config.yaml
arch: "inception"
model: "image classifier"
dataset: "photos of arthropod specimens (BIOSCAN-5M)"
train_examples: 195000
image_size: 48
crop_scale_min: 0.7
horizontal_flip: true
color_jitter: 0.1
targets: ["family"]
num_classes: 218
norm: "batchnorm"
hidden_act: "relu"
depths: [4, 4, 4]
kernel_size: 3
stem: "single"
widths: [160, 320, 640]
loss: "cross_entropy"
init: "kaiming_normal"
optimizer: "soap"
beta2: 0.95
learning_rate: 0.0042
beta1: 0.9
shampoo_beta: 0.95
eps: 1e-08
precondition_frequency: 32
max_precond_dim: 1536
merge_dims: false
one_sided: true
adamw_lr_other_params: 0.0021
max_grad_norm: 1.0
max_steps: 10300
batch_size: 512
epochs: 27.0
lr_schedule: "step"
warmup_steps: 300
weight_decay: 0.04
adamw_weight_decay_other_params: 0.01
Rows from block 4, named by matrix and row number. Rows with one number belong to one channel. Each number is 128 + 32 x the weight over the matrix's rms, rounded and kept within 0 to 255. All counts start at 0.
# r30: branch 2 reduce pointwise conv (model.blocks.4.r3.0.weight, 80x160x1x1), inputs 0-159
# b30: branch 2 3x3 conv (model.blocks.4.b3.0.weight, 120x80x3x3, transposed), outputs 0-19, a 3x3 kernel for each
r30.25 [125 153 138 115  86 108 164 162 171 118 112 163 176 109 154  89  97 102 152 104 214  74 168 109 152 157 147 133 115 166 118 159 184 162 161 154 155 108  98 134 161 138 119 107 107 120  83  79 111 157 117 107  57  79 157 120 126 180 200  86  86  45  77 108 108 114 100 131  67  83  82 141 159  88 129 149 140  89 152 171 140 136 111 103 111 110  78 151 151 127 121  96  80 143 117 158 151 128  97 107 155 115 182  85 120 119 146 161 119 179 143 152 144  51 164 125 121 138  69 101 133 140 113 102 103  89 166 112 132 172 128 169 240 121 103 114 199 148 116 128 181 146 189 126 105 146 118 114 154 103  90  55 124  98 162 126 155 114 127 143]
r30.26 [119  93 103  89  91 156  90  83  98 117 131 108 115 191 118 132 150 138 121 105  94 117 182 120  78 181 112 129 160  77 112 118 139  98 132 169  53 112 112 157 114 143 161 113 142 157 146 101 114  77 116 151 175 135  82 186 105  99 137 114 127 140 173 151 106  94 118 205 165 168 116  69 113  95 120 117 102 117 164  92  85  43 133 129 132 162  71 111 136 129 175  69  72 121 202 141 128 123 139 138  76 127 167 121 116 117 119  93  60 145 130 141 118 155 120 130 176  86 156 157 117 151 145 129 110 179 115  92 161  52 148 121 106 104 150 195 146 120 143 102  81 118 105 129 116 108  92 105 113 151 105 141 155 248  90  99  86 113 109 139]
r30.27 [132 152  86 129 126 111 131 162 104  60 119 101 151 131 133  81 103  91 133 111 112 133 156  54 117 127 144 150 118 113 126 102 157 107  85 103  30 106 123 124 144 142 104 137 110 125 111 144 100 161 119  94 172  80  98  75 143 130 117  79 198 141 173  79 124  95  83  89  66 159  90 136 168 154 110 127 112 181  71 156 211 112  91 131  98 124 153 162 146 123 101 127 127 130  54 100 180 176 215 128  89 114 160 135  92  88 105  96  97  99 123 148  83 111 108 124 174  51 215 132 142 153 136  96  84 145 128 107 121  71 113 130 118 109 116 114 112 146  85 103 107 181 113 160  88 128  75 146  99  84 105 185  95 105 108 108 129 143 142 155]
r30.28 [ 84 121  87 138 165 114  93 156 102 176 184 116 154 114 128 139 174 160 125 159 143 124 103 190 134 171  95 147 123 128 168 122 168  96 124  84  99 180 213 146 144 118 138  67 166 141 162 122 137 103 144 154 163  87 139 133 139 136  87  87 134 188  87 104 131 105 127  58 140  91  87 122  88 107 138 127 128 121 147  95 102 130 182 157 133 151 114 112 155  74 166 116 135 136 115  94 104 110 119 129 179 133 128 136 140 132 154 145 172 145 135  88 138 148 139 143  90 108  91 139 148 134  95 157 147 143 145 112 102 116 134 137 129 103 131 133  98 126 101 172 108 136 119 144 153  72 156 143 167 138 197  68 239 210 151 200 107 103 159 132]
r30.29 [129 153 184 179 113 112 153  93 180 135 105 147 121 115 154 126 141 121 144 167 177  94 127 116 144 154 145 160 121 165 162 139 151 151 140 123 101 111 104 147 144 175 136  95 128 128  96 134 107  86  70 228 102 137 152  59  95 120 171 205 156  76 128 107 162 169 109 162 138 162 135 130 127 152 104 104 166 157 125 133 115 158  59 146 135  70 151 121 121 235 167 134 174 102 125 209 120 131  99 190 173 124 120 118 129 142 123 120 161 138 176 117 152 121 185 148  69 121 141 132 132 136 104 161 110 160 143 142 158 142 121 138 154 146  97 135 172 136 125 146 114 137 115 142 122 160 185 148 127 159 131 118 126 115 122 129 167 148 118  81]
r30.30 [ 98 160 140 107 122 141  82 168 127 117 119  89 125  87 153 120  87 116  96 112 181 142 175 127 103 132 124 109  97 123  89 174  73 142 164 124  97  78 131 183 169 170 124  82 124 150  55  95 158 174 131 107  87 234  74 138 137 117 105 119 137 148  71 111 198 118 118 154  86  96  71 133 147 118 114  97  83 127 143 165 135 174  61 172  75 183  97 119 133 158 134 127 172 165  74 120 124 167  87 130 116 113 138 125 123 105 136 116  90 130  88 164 152 133 226 152  84 197 104 164 129 151 148  90 106 110 111 120 131 141 119 130 140 119 117 132 137 146 126 122 133 124  85  95 136 141  90 124 108 126 132 101  80  96 120 107 126 111 214  88]
r30.31 [102 105  81 118 105 162 143  94  99 179 170 216 153 128 146 199 178 164 106 140 142 118  96 205 125 146  90  97 143 145 195 128 119 102  94 102 173 141 206 135  86 106 118 109 121 142 155 105  82 139 148  67 130 121 155 141 122 136 146 105  74 155 142 106 154 119 127 104 167 138 165 111 114 105  85 130 133 106 101 151 119 108 165 128  75 120  95 122 137 131 126 121 110 122 145 225 121  89 117 132 130 156 162 157 141 102 148 117 137 132 167 124 170 134 139 146 159 121 114 126 158  88  97 131 135 117 123 128 130 151 112 126 150 124 140 114 129 141 118 127  75 138 204 141  97 102 160 108 152 127 160  41 237 173 141 138 110 114 108 108]
r30.32 [206  87 143 158  87  88 111  23 160  80  98 118  66 132  79  83 111 100 105 102 129  56 150 141 108 164 100  99 122 136  98 107 190 108 145 133 129 136 101  51  54  61 178 112 151 162  61  56 103 147 122 141 105  66 110 100 173 182 183 171  92 104 115 185  66 149  90 124 120 176  98 126 152 148 103 170 165 161 110 157 189 146 160 132 119  94 140 163 128 157 106 149 100 153  99 104 145  82 127 152 135 121 124 152 115 132 135 113 149 123 116 145 113 132 152 111  98 147 118 128 117 144 145 159 112 114 114 104 165 128 183 108 133 146 141 151 143 124 132 136 101 182 139 118  93 222 111 128 131  74 135 131 121  51  97 101 181 135  32 193]
r30.33 [196 148 193 169 124 147 135 100 159 127  91  98 142 185 135 146  79 113 166 141 127 109  71 136 154 133 165  95 136 109  74 142 102 152 174  76 162 148 150 105  72 118 131 178 139 187 143 139 195  93 175 152 147 158 157 138 156 120 215 118 105 133 202 125 132 124 116 121 133  95 201 112 150 152 182 149 150 162 151 126 140 134 132 134 112 170 115 170 118  57 144 129 133 177 111  80 166 152 179  64 155 159 137 115 121  84 108 107 120  79 104 136 125 121 118 139 151  94 114 143 163 139 132  88 139 166 107 146 113  80 124 172 158  85 129 135 121 120 131 102 185 115 136 139 137 199 122 132 143  95  81 134 151 118 122 112 133 129  98 104]
r30.34 [ 81 107 124 140  90 137  53 109 139 120 117  67  80   4 133 122 138 107 112 115 146  99 178 124 109 178 114  93  97 141 127 115 127 112 111 184  78 122 108  92 116 128 162  99 136 129 199 168 131 140  31 160  76 167  84  95 125 128 100 160 113 116  54 136 138 135  96 195 147 132 131 116 138 121 135 130 145 160 168 144 143 142 153 110  92 109 125 105 102 166 109 163 143 112 161 156 103 132  90 123 144 149 206 167  78 113 176 130 131 143 139 146 156  99 169 117 185 137  48 119 126  96 121 150 152  88 132 143 145 164 149 142 152 120 125 142 137 178 169 131  71 100 119 147  87 120 106 120 138 118 127 127 135 174  99 122 127 115  89 126]
r30.35 [138 142 169 150 161 112 188 119 137 101 142 136 139 212  97 143 119 150 106 135 145 152 118 128 135 139 110 128 112  92 114 114 112 164 134 123 164 135 171  98 118 140 176 148 191 123 104  69  80  25 155  99 140 123 174 203 184  81 161 175 139 120 159 123 105  96 182 124 136 189 158  55 152 114 153 117  59 119 131  44 146 142 140 116 136 159  75 146 158  43  90 207  62 135 115  88  67 147 131 128 106 132 142  81 123 121 114 143 129 125  68 132  98 112 137 101 128 104 138  93  98 105 139  73 128 123 123 107  75 128  86  91 138 164 162 131 113  99 173  66 118  95 116  97  91 127 122 126 143 144 144 169 103 119 155 144 146 133  91 111]
r30.36 [142 192 192 111 116 176  89 166 137 121 135 132 126 148 179 167 136 149 136 126 115 167 148 116 142  88  46 121 199 190  89 161 119  87 165 158 132  88  97 123 164 171 108 135 184  90 133  84  67 181 127 122 186 158 153 186 184 174 118 153 167 140  93 153 123 169 123 134 188 152  73 139 179 150  99  58 124 111 120 182 125 151 139 132 153  89 165 104 189 129  95 150 122 172 145 119 129 135 126 136  87  99 128 135 139  96 102  84 109 157  91  96 130 140  94  92 137  98 114  97 122  90 147 114 183 119 111 123 132 122  91  73 101  83  90 162  88 109  80 108 136 132 131  72 150 136 146 197 125 127  91 152 145 129 108 128 206 134 159  98]
r30.37 [137 143 137 111 120 138 127  98 125  83 145 111 142 201  82 134 160 103 111 101 155 178 173  72 136  93 127  77 145 153 119 106  99 132 169 130 114 139 133  96 128 176  77 175 179 139 187 142 153 141 146  90 236 108 181 173 166 151 134  69 151  86 169 124  85 130 153 138 116 188 138 218 171 108 149 169 120 127  90 138 123 139 123 182 136 149 113 166 155 119 100 165 161 143 144 160 148 118 121 152  99 111 107  74  80 169  90 204 160 141 103 135  78 163  59 143 142  88 233 155  83 131 136 122 115 125 146 116 112 104 132  99 109 167 175 200 146 122 124 168 125  91 129 107 152  98 157 102  87 155  94 146 120 163 125 108 115 107 119 157]
r30.38 [115 162 101  75 148 129 134 140 162 122 145 141 110 127  78 177 177 199  69 157 172 133 136 165 131 118 159 109  90 171 201 164 123 167 159 140 107 104 156 114 127 161  95  99 161 128 124  75  90 184  76 116 132 161 145 150  69 132  72 103 124 156 140 133 110 126 111 110 153  91 151  91 122 167 125 127 190 106  86 141 158 112 180  62 162 111 185  71 102 125 171 108 107 111 137 199 104  66 123 123 147 127 187  91 144  79 121 119  73 102 134 149 123 104  94  92 160 120 129 147 129 107 139 131 136 160 108 148 133 108 146 134 129 123 153 181 137 108 171 129 172 163 173 181  89 134 192 129 103 110  81  85 126 135 148 125 140  94 151  97]
r30.39 [188 119 120 127 127 121 157  63 163 136 109 213  78 126 139  86 103 118 128  89 102 112  94 140 100 187 139 196 149 160 187  93 109 103  99  95 128 149 140 108  72  93 131 168 126  94 140 147 200  66 118 130 135 112  33 120 138 143 118 198 109 196 145 149 171 120 104 119 190 158 128  99 158 145 166  92 116 140 141 137 128 103 125 152 135 167 197 120 118  97 125 127 172 129 179 157 160 152 178 163  90 137 125 151 140 163 147 166 158 119 145 134 107 207 113 129 128 117 151 184 133 168 167 154 169 151 163 137 127 106 171 135 152 158 149 150 129 124 168 149 132 114 168 144 108 121  69  69 151 111 119 158 109 119 170 139 163 147  61 105]
r30.40 [ 89 122 124 146 132 166 122 132 122 101 140 103 185 128  95 163 152 119 152 138 104 153 119 123 179 124  87 120 106 135 120  46 109  82  93 104  94 135 109  47  77 141 118 124  94  82 121 104 107  87 105 126 136 123 156 116 136  90 118  93 196 139  85  85  80  98 133  86 153 130 117 121 116 106  80 105 134 140 162  85  83  73  62 126 106 171  79 103 135  87 113 128 127 118  83 144 138 140 158 157  71  99 141 111 122 104 135 118 149 141 190 122 114 113 143 133 188 100 110 149 121 136 121 155 127  89 105  80 152 105 136 101 120  93  70 166  63 110 121 116 110  57  84 104 161  94 122 131 121 176 168 148 171 164 100 101  89 130  50 163]
r30.41 [199  81  82  95  98 148 109  64 116 158 129 143 130 153 152 159  88 146 109 103 171 117 138 136 100 138 101 129 200 116 114 128  99 108 126 164 240 109 149 129 163 151 103 138 108 154 112 153 134 129 188  96 113 151 143 188 135 112 127 102 121 179 122 240 176  83 185  99 174 121 139 109 108  95 115 135  79  57 132 106 140 124 140  73 114 156 120 134 242 110 111 147 110 172 149 138 114 127 157  80 114 119 152 180 139 195 135 129 115 123 170 132 127 174 113 131 100 147 138 141 152 121 113 199 116 146 140 134 161 109 155 126 155  97 122 140 169 140 103 190  85 136 138  84 128 187  98  96 144 118 108  86 113 148  95  89 149 153  88  96]
r30.42 [152  63 140 133 105 112 143  94 154 104 121 120  99 140 123 103 106 105 110 106 106 115  89 112 132 112 136 135 107  86 158 106  82 189 126 121 102  95 126  49  36 118 129  72 133 143 162  38  81  98 131 164 146 144  85 155 173 155 121 202 144 115 141  36 125  72 123  84 114 119 127  59 144 114 143 122 165 154 122 129 198  81 117 100  43  50 111 132 116  90 146 167 127 140 109 130  67 159 174 166 113 178 121 172  91 137  83 133 103 144  88 123 108 114 149 107 116  64 156  98 137 111 141  56 131  90 113  89  88 119  61  62  93 147 203 152 131  80 157 116 125 137 122  73 104  86  92 171  95  93 112 145  84  97 166 123 131 106  68 183]
r30.43 [121 148  93  91 152 116 184 195 166 158 169 151 171 108 132 115 125 116 206 141 162 142 135 141 168  80 164 166  97 147 172 113 137 155 116 132 140 122 123 147 163 140 159 127 137 127 145 140 130 128 178 136 119 122 150 176 129  79 139 100 178 100 111 155 139 109 162 114 110 104  82 115 120 143 127 141  52 142 103 116 177 143  89 115 183 142  34 174 152  59 122 131  55 130 151 186  66 189 143 119 131 156 210 116 160 166 173 171 171 160 134  75 153  93 123 125 195  71 145 121 151 123 122 123 130 100 117 133 122 114  98 123 192 153 129 107 124 170 144 154 194 122 177 147 130  93 127 142 103 130  80  96 125  99 141 116 125  98 116 121]
r30.44 [119 168  78  63 140 135 112 102 112 145 156  98 112 211 122 148 161 157 116 123 120 162 188 153 103 104 143 108 148 123 120 116 146 105 148 126 144  96 118 156 172 155 124  82 113 103 145  87  90 244 133 168 160 123 153 152 137 143 103  91 109 106 194  77  80 169 143 148 135 134 141 136  85  95  92  99 189  93 100 197 118 116 121  58 125  74 109 136 163 225 155 121 131 144 123 182 147 138 137  51 157 126  60 112  89 118  56 124  73 102 107 164 106  76 110 132  74  87 186 109 100 161 117 131 120 112 111 175  92 147 123 133 127 126  89 118 113 111 136 120 158 178 146 131 114  80 185 168 155 141 123 122 186 192 150 126 131 139 158 174]
b30.25 [150 117 146 115  82 130 137 139 122 163 123  76 206  49 172 181 173 100 131 125 145  99  58 119 129  84 117 162  80 138 143 166 102 108 123 125 161 155 130 145  72 122 145 125  88 126 121 127  98 171 115 144  65 170 126  98 145 151  96 100 120 130 109 171 106 134 151 164 105 104  77 140 113  91 115 197 169 155  84  90  99 173  80 147 112 134 122 167 129 104 126  91 143 172 145 163 137  97 100 164 155  86 120 110 190 107 146 110 118 122  11 142 133 168 141  96 113 135 206 122  78  19 201  72 143  89 119 152 101 164 131 168 101 147 149 116 139 119 133 149  78 164 119 130 130 149 107 121 131 149 119  92 117 100 189 126  96  40 224 126 103  70 164 146  87 166  74  96 115 143 183 110 144 106 122 125 139 143 139  97]
b30.26 [115 133 102 146  94  81 148 137 114 107 135 101  97 208 160 154 111 127 147 106 128 198 119 122 114 178 180 128 187 130 180  90 102 137 141 118  82 178 118  95 133 161 176 180 167 110 114 131 180  95 133 123 127 112 118 136 166 106 190  96 129 150 109 166 115 109 127  99  98  84 113  79 145 120 177 129  23 173 156 152 130 143 126 148 116 160 150  85 143  68  82 148 123 103 154 142  48 124  77  95 118  94 103 155 104 118 169 101  87 114 187 115 123  91  76  47  73 154 150 175 139  79 143 119 142 108 101 162 143 124  65 163 105 102 189 115  61 135 133 112  86  95 132 141 134 128 154 154 108 119 107 112 166 193 129 157 145 131 145 128 135 134  67 120 202 110 132  79 143 106 108 130  87 139 134 100 108 106  96 148]
b30.27 [ 96 123 131 118 132 124  98 179 111 159 146 182 145 119 135 149 166 129  63  88 140 108 167  90 143 193  93 148 126 128 112 138 110 124 138 140  90 144 165 110 166 151 141 138  68  90 146 129 143 121 120 120 122 105 153 106 122 108 141  62 165 110 131  95  91 110 113 186 144  88 120 152 146 115 109  96  57 119  95  87 106  79  94 154 126  50 104 129 191 150 137 126 179 100 167 127 171 144 130 169  78 100  88 112  98 152 138 144  50 174 140 115 101  41 119 111 154 162 101 102 129  36 108 142 169 126 128  93 118 199 127 134 160  88 100 119 161  79 211 132  92 124 120  71 153 100 112 161  89  95 160 142 139 162  43 121  96 141 103 105 144 125 146 163 141 144 111  92 166 120 108 120  62  88 124 155  80 115 126 140]
b30.28 [146 165 106 198  69  84 150 143 163 127 139 164 152  94 118 112 125 107 124 123 107 139  90 123 148 116 128 114 166  92  94 150 113 151 133  76 137 110  92 108 113 160 147 120 142 119 146 144 146  31 114 155 139 173 109 122 104  87 151 101 124  95 123 100 161 141 144 135  67 127 117 134 149 119 131  98 160  85 104 109 127 113 128 111 101 118 133 119  96 102 113 144 133  99 207 114  98 100 163 146 103 136 149 195 136 163 158 176 149 122  90 162 159 126  87 165 122 105 139 106 117  80 146 133 107 119 105 192  91 144 141 150 128 143  99 118 102 116 145  63 172 106 142 111 168 104 137  90 110 146 106 146 110 126 132 126  79 100 122 132 108 112 172 104 101 117 132 222 114 178  82 111 170 155 158 127 111 110 119 139]
b30.29 [129 131 119 104  84 191 108 149 167 190 193  84 172  90 177  92 100 139 130 130 153 157 204 112 118 129 139 147 161 104 162 171 141 176 111 117 123 132 120 140  94 113 111 186 126 142 118 156 106 119 143 120 112 125 132 138 108  84 115 138 129 160 123  79 134 123 148  50  81 164 123 115 102  42 148 144 131 160 113 173  98 125 137 121  92 153 151 103  72 165 203 154 128 145 114 143 105 201 154 171 160  99 123  58 167  93 169 106  83 144 108 102 191 107 131 121 121 142 133 188 117  99 114 155 108 165 154 121 135 118  94  77  99 156 113 125 116 120 100 125 126 134 179 100 142 118  22 112 255 107  91 112 112 164  77 141 144  96 134 119 161 118 125 142  90 127 114 138 127 140 165 127 139 137 155  61 131 141 164 122]
b30.30 [113 118 100 119 218 151  99  85 129 107 138 155 174 103 159 135 167 154 104 142  98 110 151 196 165 123  94 124 119  84 205  87 160 140  77 127 108  89 146 148 185 204 100 175 220 160 134 127 142 143 140 120 167 115  96 173 183 159 163 160 168 176 173 132 142 106 113 138  42 146 113 108 133 129  86 159  98  75  92  79 158 121 165  86 105 135 149  92 135 112 123 155 137 112 140 144 132 131 127 112 176 121  36 103 126 118 115 103 118 121  58  85 109 107 119  70 154 119 140 167  72  42 172 100 125 145 106 121  60 104 189  83  85 164  93 136 116 162 115 133 121 129 184  86 105 158 121 153 122 117 110  68 118 125 124 127  96 128 168 144 142 129 153  84 134 107 161 156 240 138 104 169 142 134 160  64  86 146 150 139]
b30.31 [154 157  97 144  87 132 131 165 163  83 177  84 187  64 184 133 104 170 108  99 159 140  97 119 117 153 148 127 142 126  72 138  75 143  84 128 121 117 115 141  70 147  99 142 150 180 136 123 117 109 154 150 157  92 117 146 125 112 123 139 108  90 105 113 136 106 120 178 149 161 142  76 115 125 120 117 130 110  94 100 120  88 105 124 141  83 101 130 102 130 140 132 123 106 155 111 123 111 134 117 125 172 150  80 131  97 112 119 112 158 142 183 105 135 139 152 143 141  92 122 141 113 170  95 183 114 162 173 121 135  92 155 161 108 120 137 119 117 134  96 142  84 144  98 127  83 119  76 192  70 138 100  94 126  74 125 131 141 117 132 163 154 136 115 119  92 173 162 112 110  98 100 116  67  77 255 113 108 166  87]
b30.32 [133 117  59 140 114 151 140 133 113 113 123  88  71 107  92  90 146 117  95 118  65 105 154 174 122 133 116 141 143 121  98 138 127 147  99 118  96 109  64 110 116 134  63 106 107 140 106  85  90 211 106 111 128  95 121 107 130 128  63 128  83 121  88 112  95 113 174 123 158  79 152  97  95 133 101 124 157 120 159 128 142 112  91 107 110  20 102 213 118 171 104  85  93 104  45 127 190 139 147 169 102 118 150 104 164 116  99 115 153 142  92 133 164 121 150 174 138 137  78 139 103  71 141  92 108  82 112 139 124  95 176 126 146 131 121 120 181 114 167 142 116 148 173 110 121 123 137 122 108 158 133 143 122 146  72 135 127 164 158  45 172 124 136 131 145 147 166 106 116 146  91 140 111 114 145 141 111 126 131  94]
b30.33 [ 98  84 157  80 173 181 128 130  48 156 102 105 117  94 104 170 165 121 149 154 125  96 182 154  75  42 118 167  80 133  86 108  99 164 144 141 134 120 127  95 147 168 147  96 158 103 150  75  76 139 171 101 135  97  76 197 144 161 156 145 110 161 182 148  86 138 100 125 117 130 156 141 140 100 108 114 135  65 100 140 148 121 143  85  96 144 115 114 103 120 136 106 126 131 118  82 155 108 146 141 148 115 104 126 104 145 126 126 170 149 143 140 106  78 102 121 120 183 131 127  89 125 123 119  73 135 107 106 161 163  91 119 140 131 132 144 137 163 123 137  60 132  97 104  88 166 130 142  85  51  91 160 110 127 105 100  74 158 119 133  52  72 117 131 125 102 223  59 131  75 144 141 119  94 117  94 157 130 161 124]
b30.34 [146  86 108 121 149 137 133 148 121  80 118 178 160  73 156  93 126 107 138 154 152 141 192 109 179 117 156  94 182 159 114 105  85  37 104 116  92 129 118 163 171 184  79 225 133 163 128 123 154 142  81 119 102 114 120 128 141 133 114 149 115 124 114 107 162 127 248 194 155 167 176 140 126 163 142 121 216 134 125 127 145 189  74  94 128 127  87 182 100 119  64  96 116 171  42 106 102 105 104 102 105 122 172  20 150 105 117 138 108 146 138 109  93 143 216 171 116 153 111 141  42   0 101 159 112 141  97 156 175 116 206 115 187 157 164 115 133 133 187 118 123 138 125 167 123 120 159 153 163 101 169 151 122 203 120 124 124  82 188  89 170 108  99  98 119 115 127 136 130 131 152 109 149 107 108 103 139 137 153  86]
b30.35 [173  96 160 115 101 117 151 109  91 124 127 147 221 143 166 128 128 143  56 166 135  67 132  93 168 103 105 126 126  69 142 129  66 148 128 168 151 134  95 194  59 156 114 128 117 143 154 142  52 110 154 121 125  93 136  92 130  97 164 144 131  76 112 109 136  87 133  66 145 126 201 102 128 213 118 112 182  97  89 153 118 114 128 136  98 115 154 111 172 122 118  79 166 138  81  98 127  97  98 146  73  93 137 109 202 160  43 170 170 137 153 196  94 203 101  59 147  94 108 143  95 103 183 106  95 178 185 141 137 132 173 114 117 122 140 154  89 139 145 110 136 109 135 120  63 113 151  74 110 122 168  59  94 128 135 127 136 129 177  94 116 134 142 135 101 100 126 140 110 113 172 117 142 121 155 106  93 140 106 137]
b30.36 [ 92 116 169  70 142 185 113 156 107 185  93 106 126 133  84 126  76 135 115 127  95 149 111 119 113 166 176  72 144 126 132 174  95 140  71 154 129 139  83 114  87 203 125 177 169 171  93 147 140 185  86 148 124  58 113 111 128 181 149 152  87 160 151 128 150 145 117 127  56 181  52 134 109 155 114 210 132 104 133  91 122  56 104 170  71 172 141 115 185 106  59  73 146 112 125  97 184 142  90 158  96 112  64 105 177  78 129  92 107  95 153 102 117 137 111 167 163 100 134  76 117 118 159 131 145 139 116 126 172 123  91 124 183 138  78 131 108  86 107  96 178 170 125 102  85 145 119 118 166  62 186  95 111  93 114 106 120  96 129 144 158 133 105 139 103 154  94  98 112 117 119 126 172 120 140  79  92  95  72 178]
b30.37 [111 137 104 130 151  84 130  71 112 137 140 128 137 162 141 152 132 101 135  79 104 159  96 144 119 229 162 107 133 161 143  87 171  55 120 109  94 122 129 128 159  97 144 101  82 155 173 124 172  77 124 140  89 174 151 126  98 115 133 150  95 152 112 130 185 163 147 109 185 129  98  79 146 122 110 164 102 141 131 125  93 177 106 149 124 163 147 141 151 119 141 112 193 157  73 112 133 123 149  84 125 111 100 196 129 152  93 144 151  87  74  64 120 150 125 164 151 116  77 111  92 123  92 147 140 103 114 111 113  83 122 174  95 152  96 127 120  99 120 168  82 100 204 221 140  91  80 202 144 111 145 188 176 106  88  74  64 119 121 136  76 120 140 216  73 143 112 115  92 125 158 105 127 105 133 163 104 130 116 144]
b30.38 [156 111  99  94 115  88 121 185  69 162 135 165 121  61 137 155 106 159 141 110 150 165 158  89 122 187 158 152 106 121 136 157  88 116  77 117 148  95 120 173 147 152 129 124 172 117  82 162 169 169  99 134 207 147 156 155  96 104 122 160 157  79 124 166 145  91 125 198 182  74 134 145 181 142 153  38 149  99  63 132  80 124 118 115 167  79  94 123 172 113  99 143 122 106 101 136  90 101 126 104 113 115 118  71 156 129  65 109  95  63 176 142 153 122 156 108 169 132 153 162 170 128 119 134 109 171 102  69 156 192  92 149 135  98 146 115 139 169 132  90 237  65 147 136 124 185  76  78 202 128 112 146 113 144 116 124 137  90 110 147 151 119 121 142 107 103  95 255 111  66 114 138 102 109 155 164 119  78 155 166]
b30.39 [147  89 127  81 131 131 119 127 114 102  96  73 152 111  82 155 135 121 126 156 140  80 133  78 131 119 154 106 140  85 202 120 110 143 133 117  87 139  97  80 111  62 157 128 136 132 183 140 133 168 145 126 144 108 112 122  98  98 141 176 142 106 130 135  90  83 125 107  97 108 152 133 138 101  95 121 159  84 139  79 149 111 140 167 135  45 177 157 176 150 120 115 139 120 155 176 187 121 128 127 180  76 146 116 147 174 103 170 168  58 127  44 136 107 132 128  94 175 135 169 150 146 174 137 119 133 134  53  95  74 183 128 125 111  58 122 142 115 117  70 165 107  70 163 136 152 109  96 116 158 120 112  99 118 150 121 144 129  77 123 122 126 119  89 166 101 122 204 124 137 123 128 147 101 170 192  79 104 127 147]
b30.40 [138 110 150 157 155 150 118  96  99 125 167 149 139 157 118 131 163 133 151 146 149 126 128 140 164  92  66 131 106 149  89 156 128 107  78 113 152 132  80 156  69 118 107 115 161 114  80 147 149 157 139 125 163 116  99 115 124 120 137 112 140  93 113  96 121 141 151 101 118 163 124 122 139 120 157  99 144 104 100 119 138 110 168 115 132 140 142 156 110 110 104 114 114  84 164 130 124 116 172 123 169 176 109 126 143 151 140 161 120 151 111 125  97 104  93 151 113 141 117  64 107  95  73 132 142 145 194 113 116 110  41 192  55 111 139 169  98 124 128  95 195 148 168 174 161 109  90 130 144 127 171 136 152 159 176  71 126 120 106  68 139 156 163 137 105 112 124 137 157 165 162 138 191 101 127 129 138 151 142 121]
b30.41 [132 103 146 135 114  90  90 104 122 130 137  91 139 105 125  91 128 113 143  66 151 114  99  92 135 116 156 170 147 152 181 113 131  98 134 151 183 125 164 149 132  91 116 127 171 160 157 151 100 129 151  88 135 159 105 150  88 107 161 109 162 163  92 151 151 132 123 129 134 107 150  98 155 102 125 154  51 155 148 148 109  96 137 101 169 229  75 118  79 104 166 111  83 103 140 133 116 128 157 118 145 172 130 135 133  95 134 128 119 131  97  74 191  95  96 119 111 133 116 189 129 221 118 106 161  82 110 135 118 103 138 138 116 126  94 119 144 117 101 154 119 138 179 131  84 112 119 126 119 102 165 135  92 122 121 190 133 107 155 115 150 130 115  80 105 130 175 124 107 115  77 109  85 104  16 124 114 108 113 120]
b30.42 [163 128 151 116 119 161 128 147  97 150 123 126 144 150 101 144 107 108 114 132  95 147 207 119 130 166 104 133 144 137 126 166  99 132 195  76 110 108 127 128 168 130  83 122 104 143 123 117  94 133  90 129 152 127 115 102 154 139 139 117 128 108 135 137 142 174 102 136 147 103 115 155 145  96 149  61 201  79  96 139 147  74  97 132 122 113 141 131 145 155 172 106 121 118 125 125 126 140 106 104 111  80 142  91 141 154 123 134 127 113 141 157 130 144 160 145  65  92  81 101 175 102 171 165  71 131 145 165 188 138 151  76 112 123  25 141 159 159 147 150 108 149  96 142  78 100  94  86  88 132 121 158 195 125  73  65 190 151 150  87 111 132 183 163 179 117 103  81 142  98 111 102 123 116  85 179  54  99 150 143]
b30.43 [ 96 166 118 129  61 157 125 114 131  79 120 117 149 143  77 188  49  96 150 128  97 164 114 124 202 115 167 120  95  88  87 174  77 126 132 126  89 206 155 168 116 141 123 130 159 114 137 122 185  99 151 192 135 131 149 126 171  94 155  95  88 153 158 149 141  85 109 172 148 139 159 152 132 115 117 162 207 102  75 133 150 169 147 160 124  90 160 158 177 142 144  85 133 101  97 101 108 122 135 139 138 128 100 169  94 158 146 144 143 152 193 132 127 131  85 102 168 112 146 198 134 135 129 102 124 106 130 107  85 157 127 199  89 108 148 155 114 104 151  92 164 162 148 100 150 107 107 121 155 157 169 129 121 141 143 163 118 138 131 160  85 152 136 111 109 158 150 103 110 196  88  64 130 117 131 197  80 137 131 154]
b30.44 [ 89 195 117 102 160  77 181 150 166 159 183 174  80  19 177 166 152 111 177 107 106 103 183 109 118 118 139  85 170 137 109  93 161 155 121 123 101 132 123 181 108 148 117 104 122 110 122 162 116 101  91 190 137 102 160 103 129  98 124 126  62 143 154 110 184 186  98 103 185 116  80 170 159 190  99 147  93 125 138 119 105 164  91 156 120 105 155  95 122 138 148  88 100 139 141 108  80 121 105 115 138 137 149 128  57 135 202 182 141  83  91 155 103  75  61 128 108 121  94 130  99 120 130 105 124 150 124 106 178 124  90 175 147 163 127 122 148 121  98 114  98 161  98 157 131  80  94 155 245  49  86 164 139 134  87 137 122 155   9 113  99 111  79 141 152  95 117 145 112 130 133 142 100 115 110 156 176 131  92  82]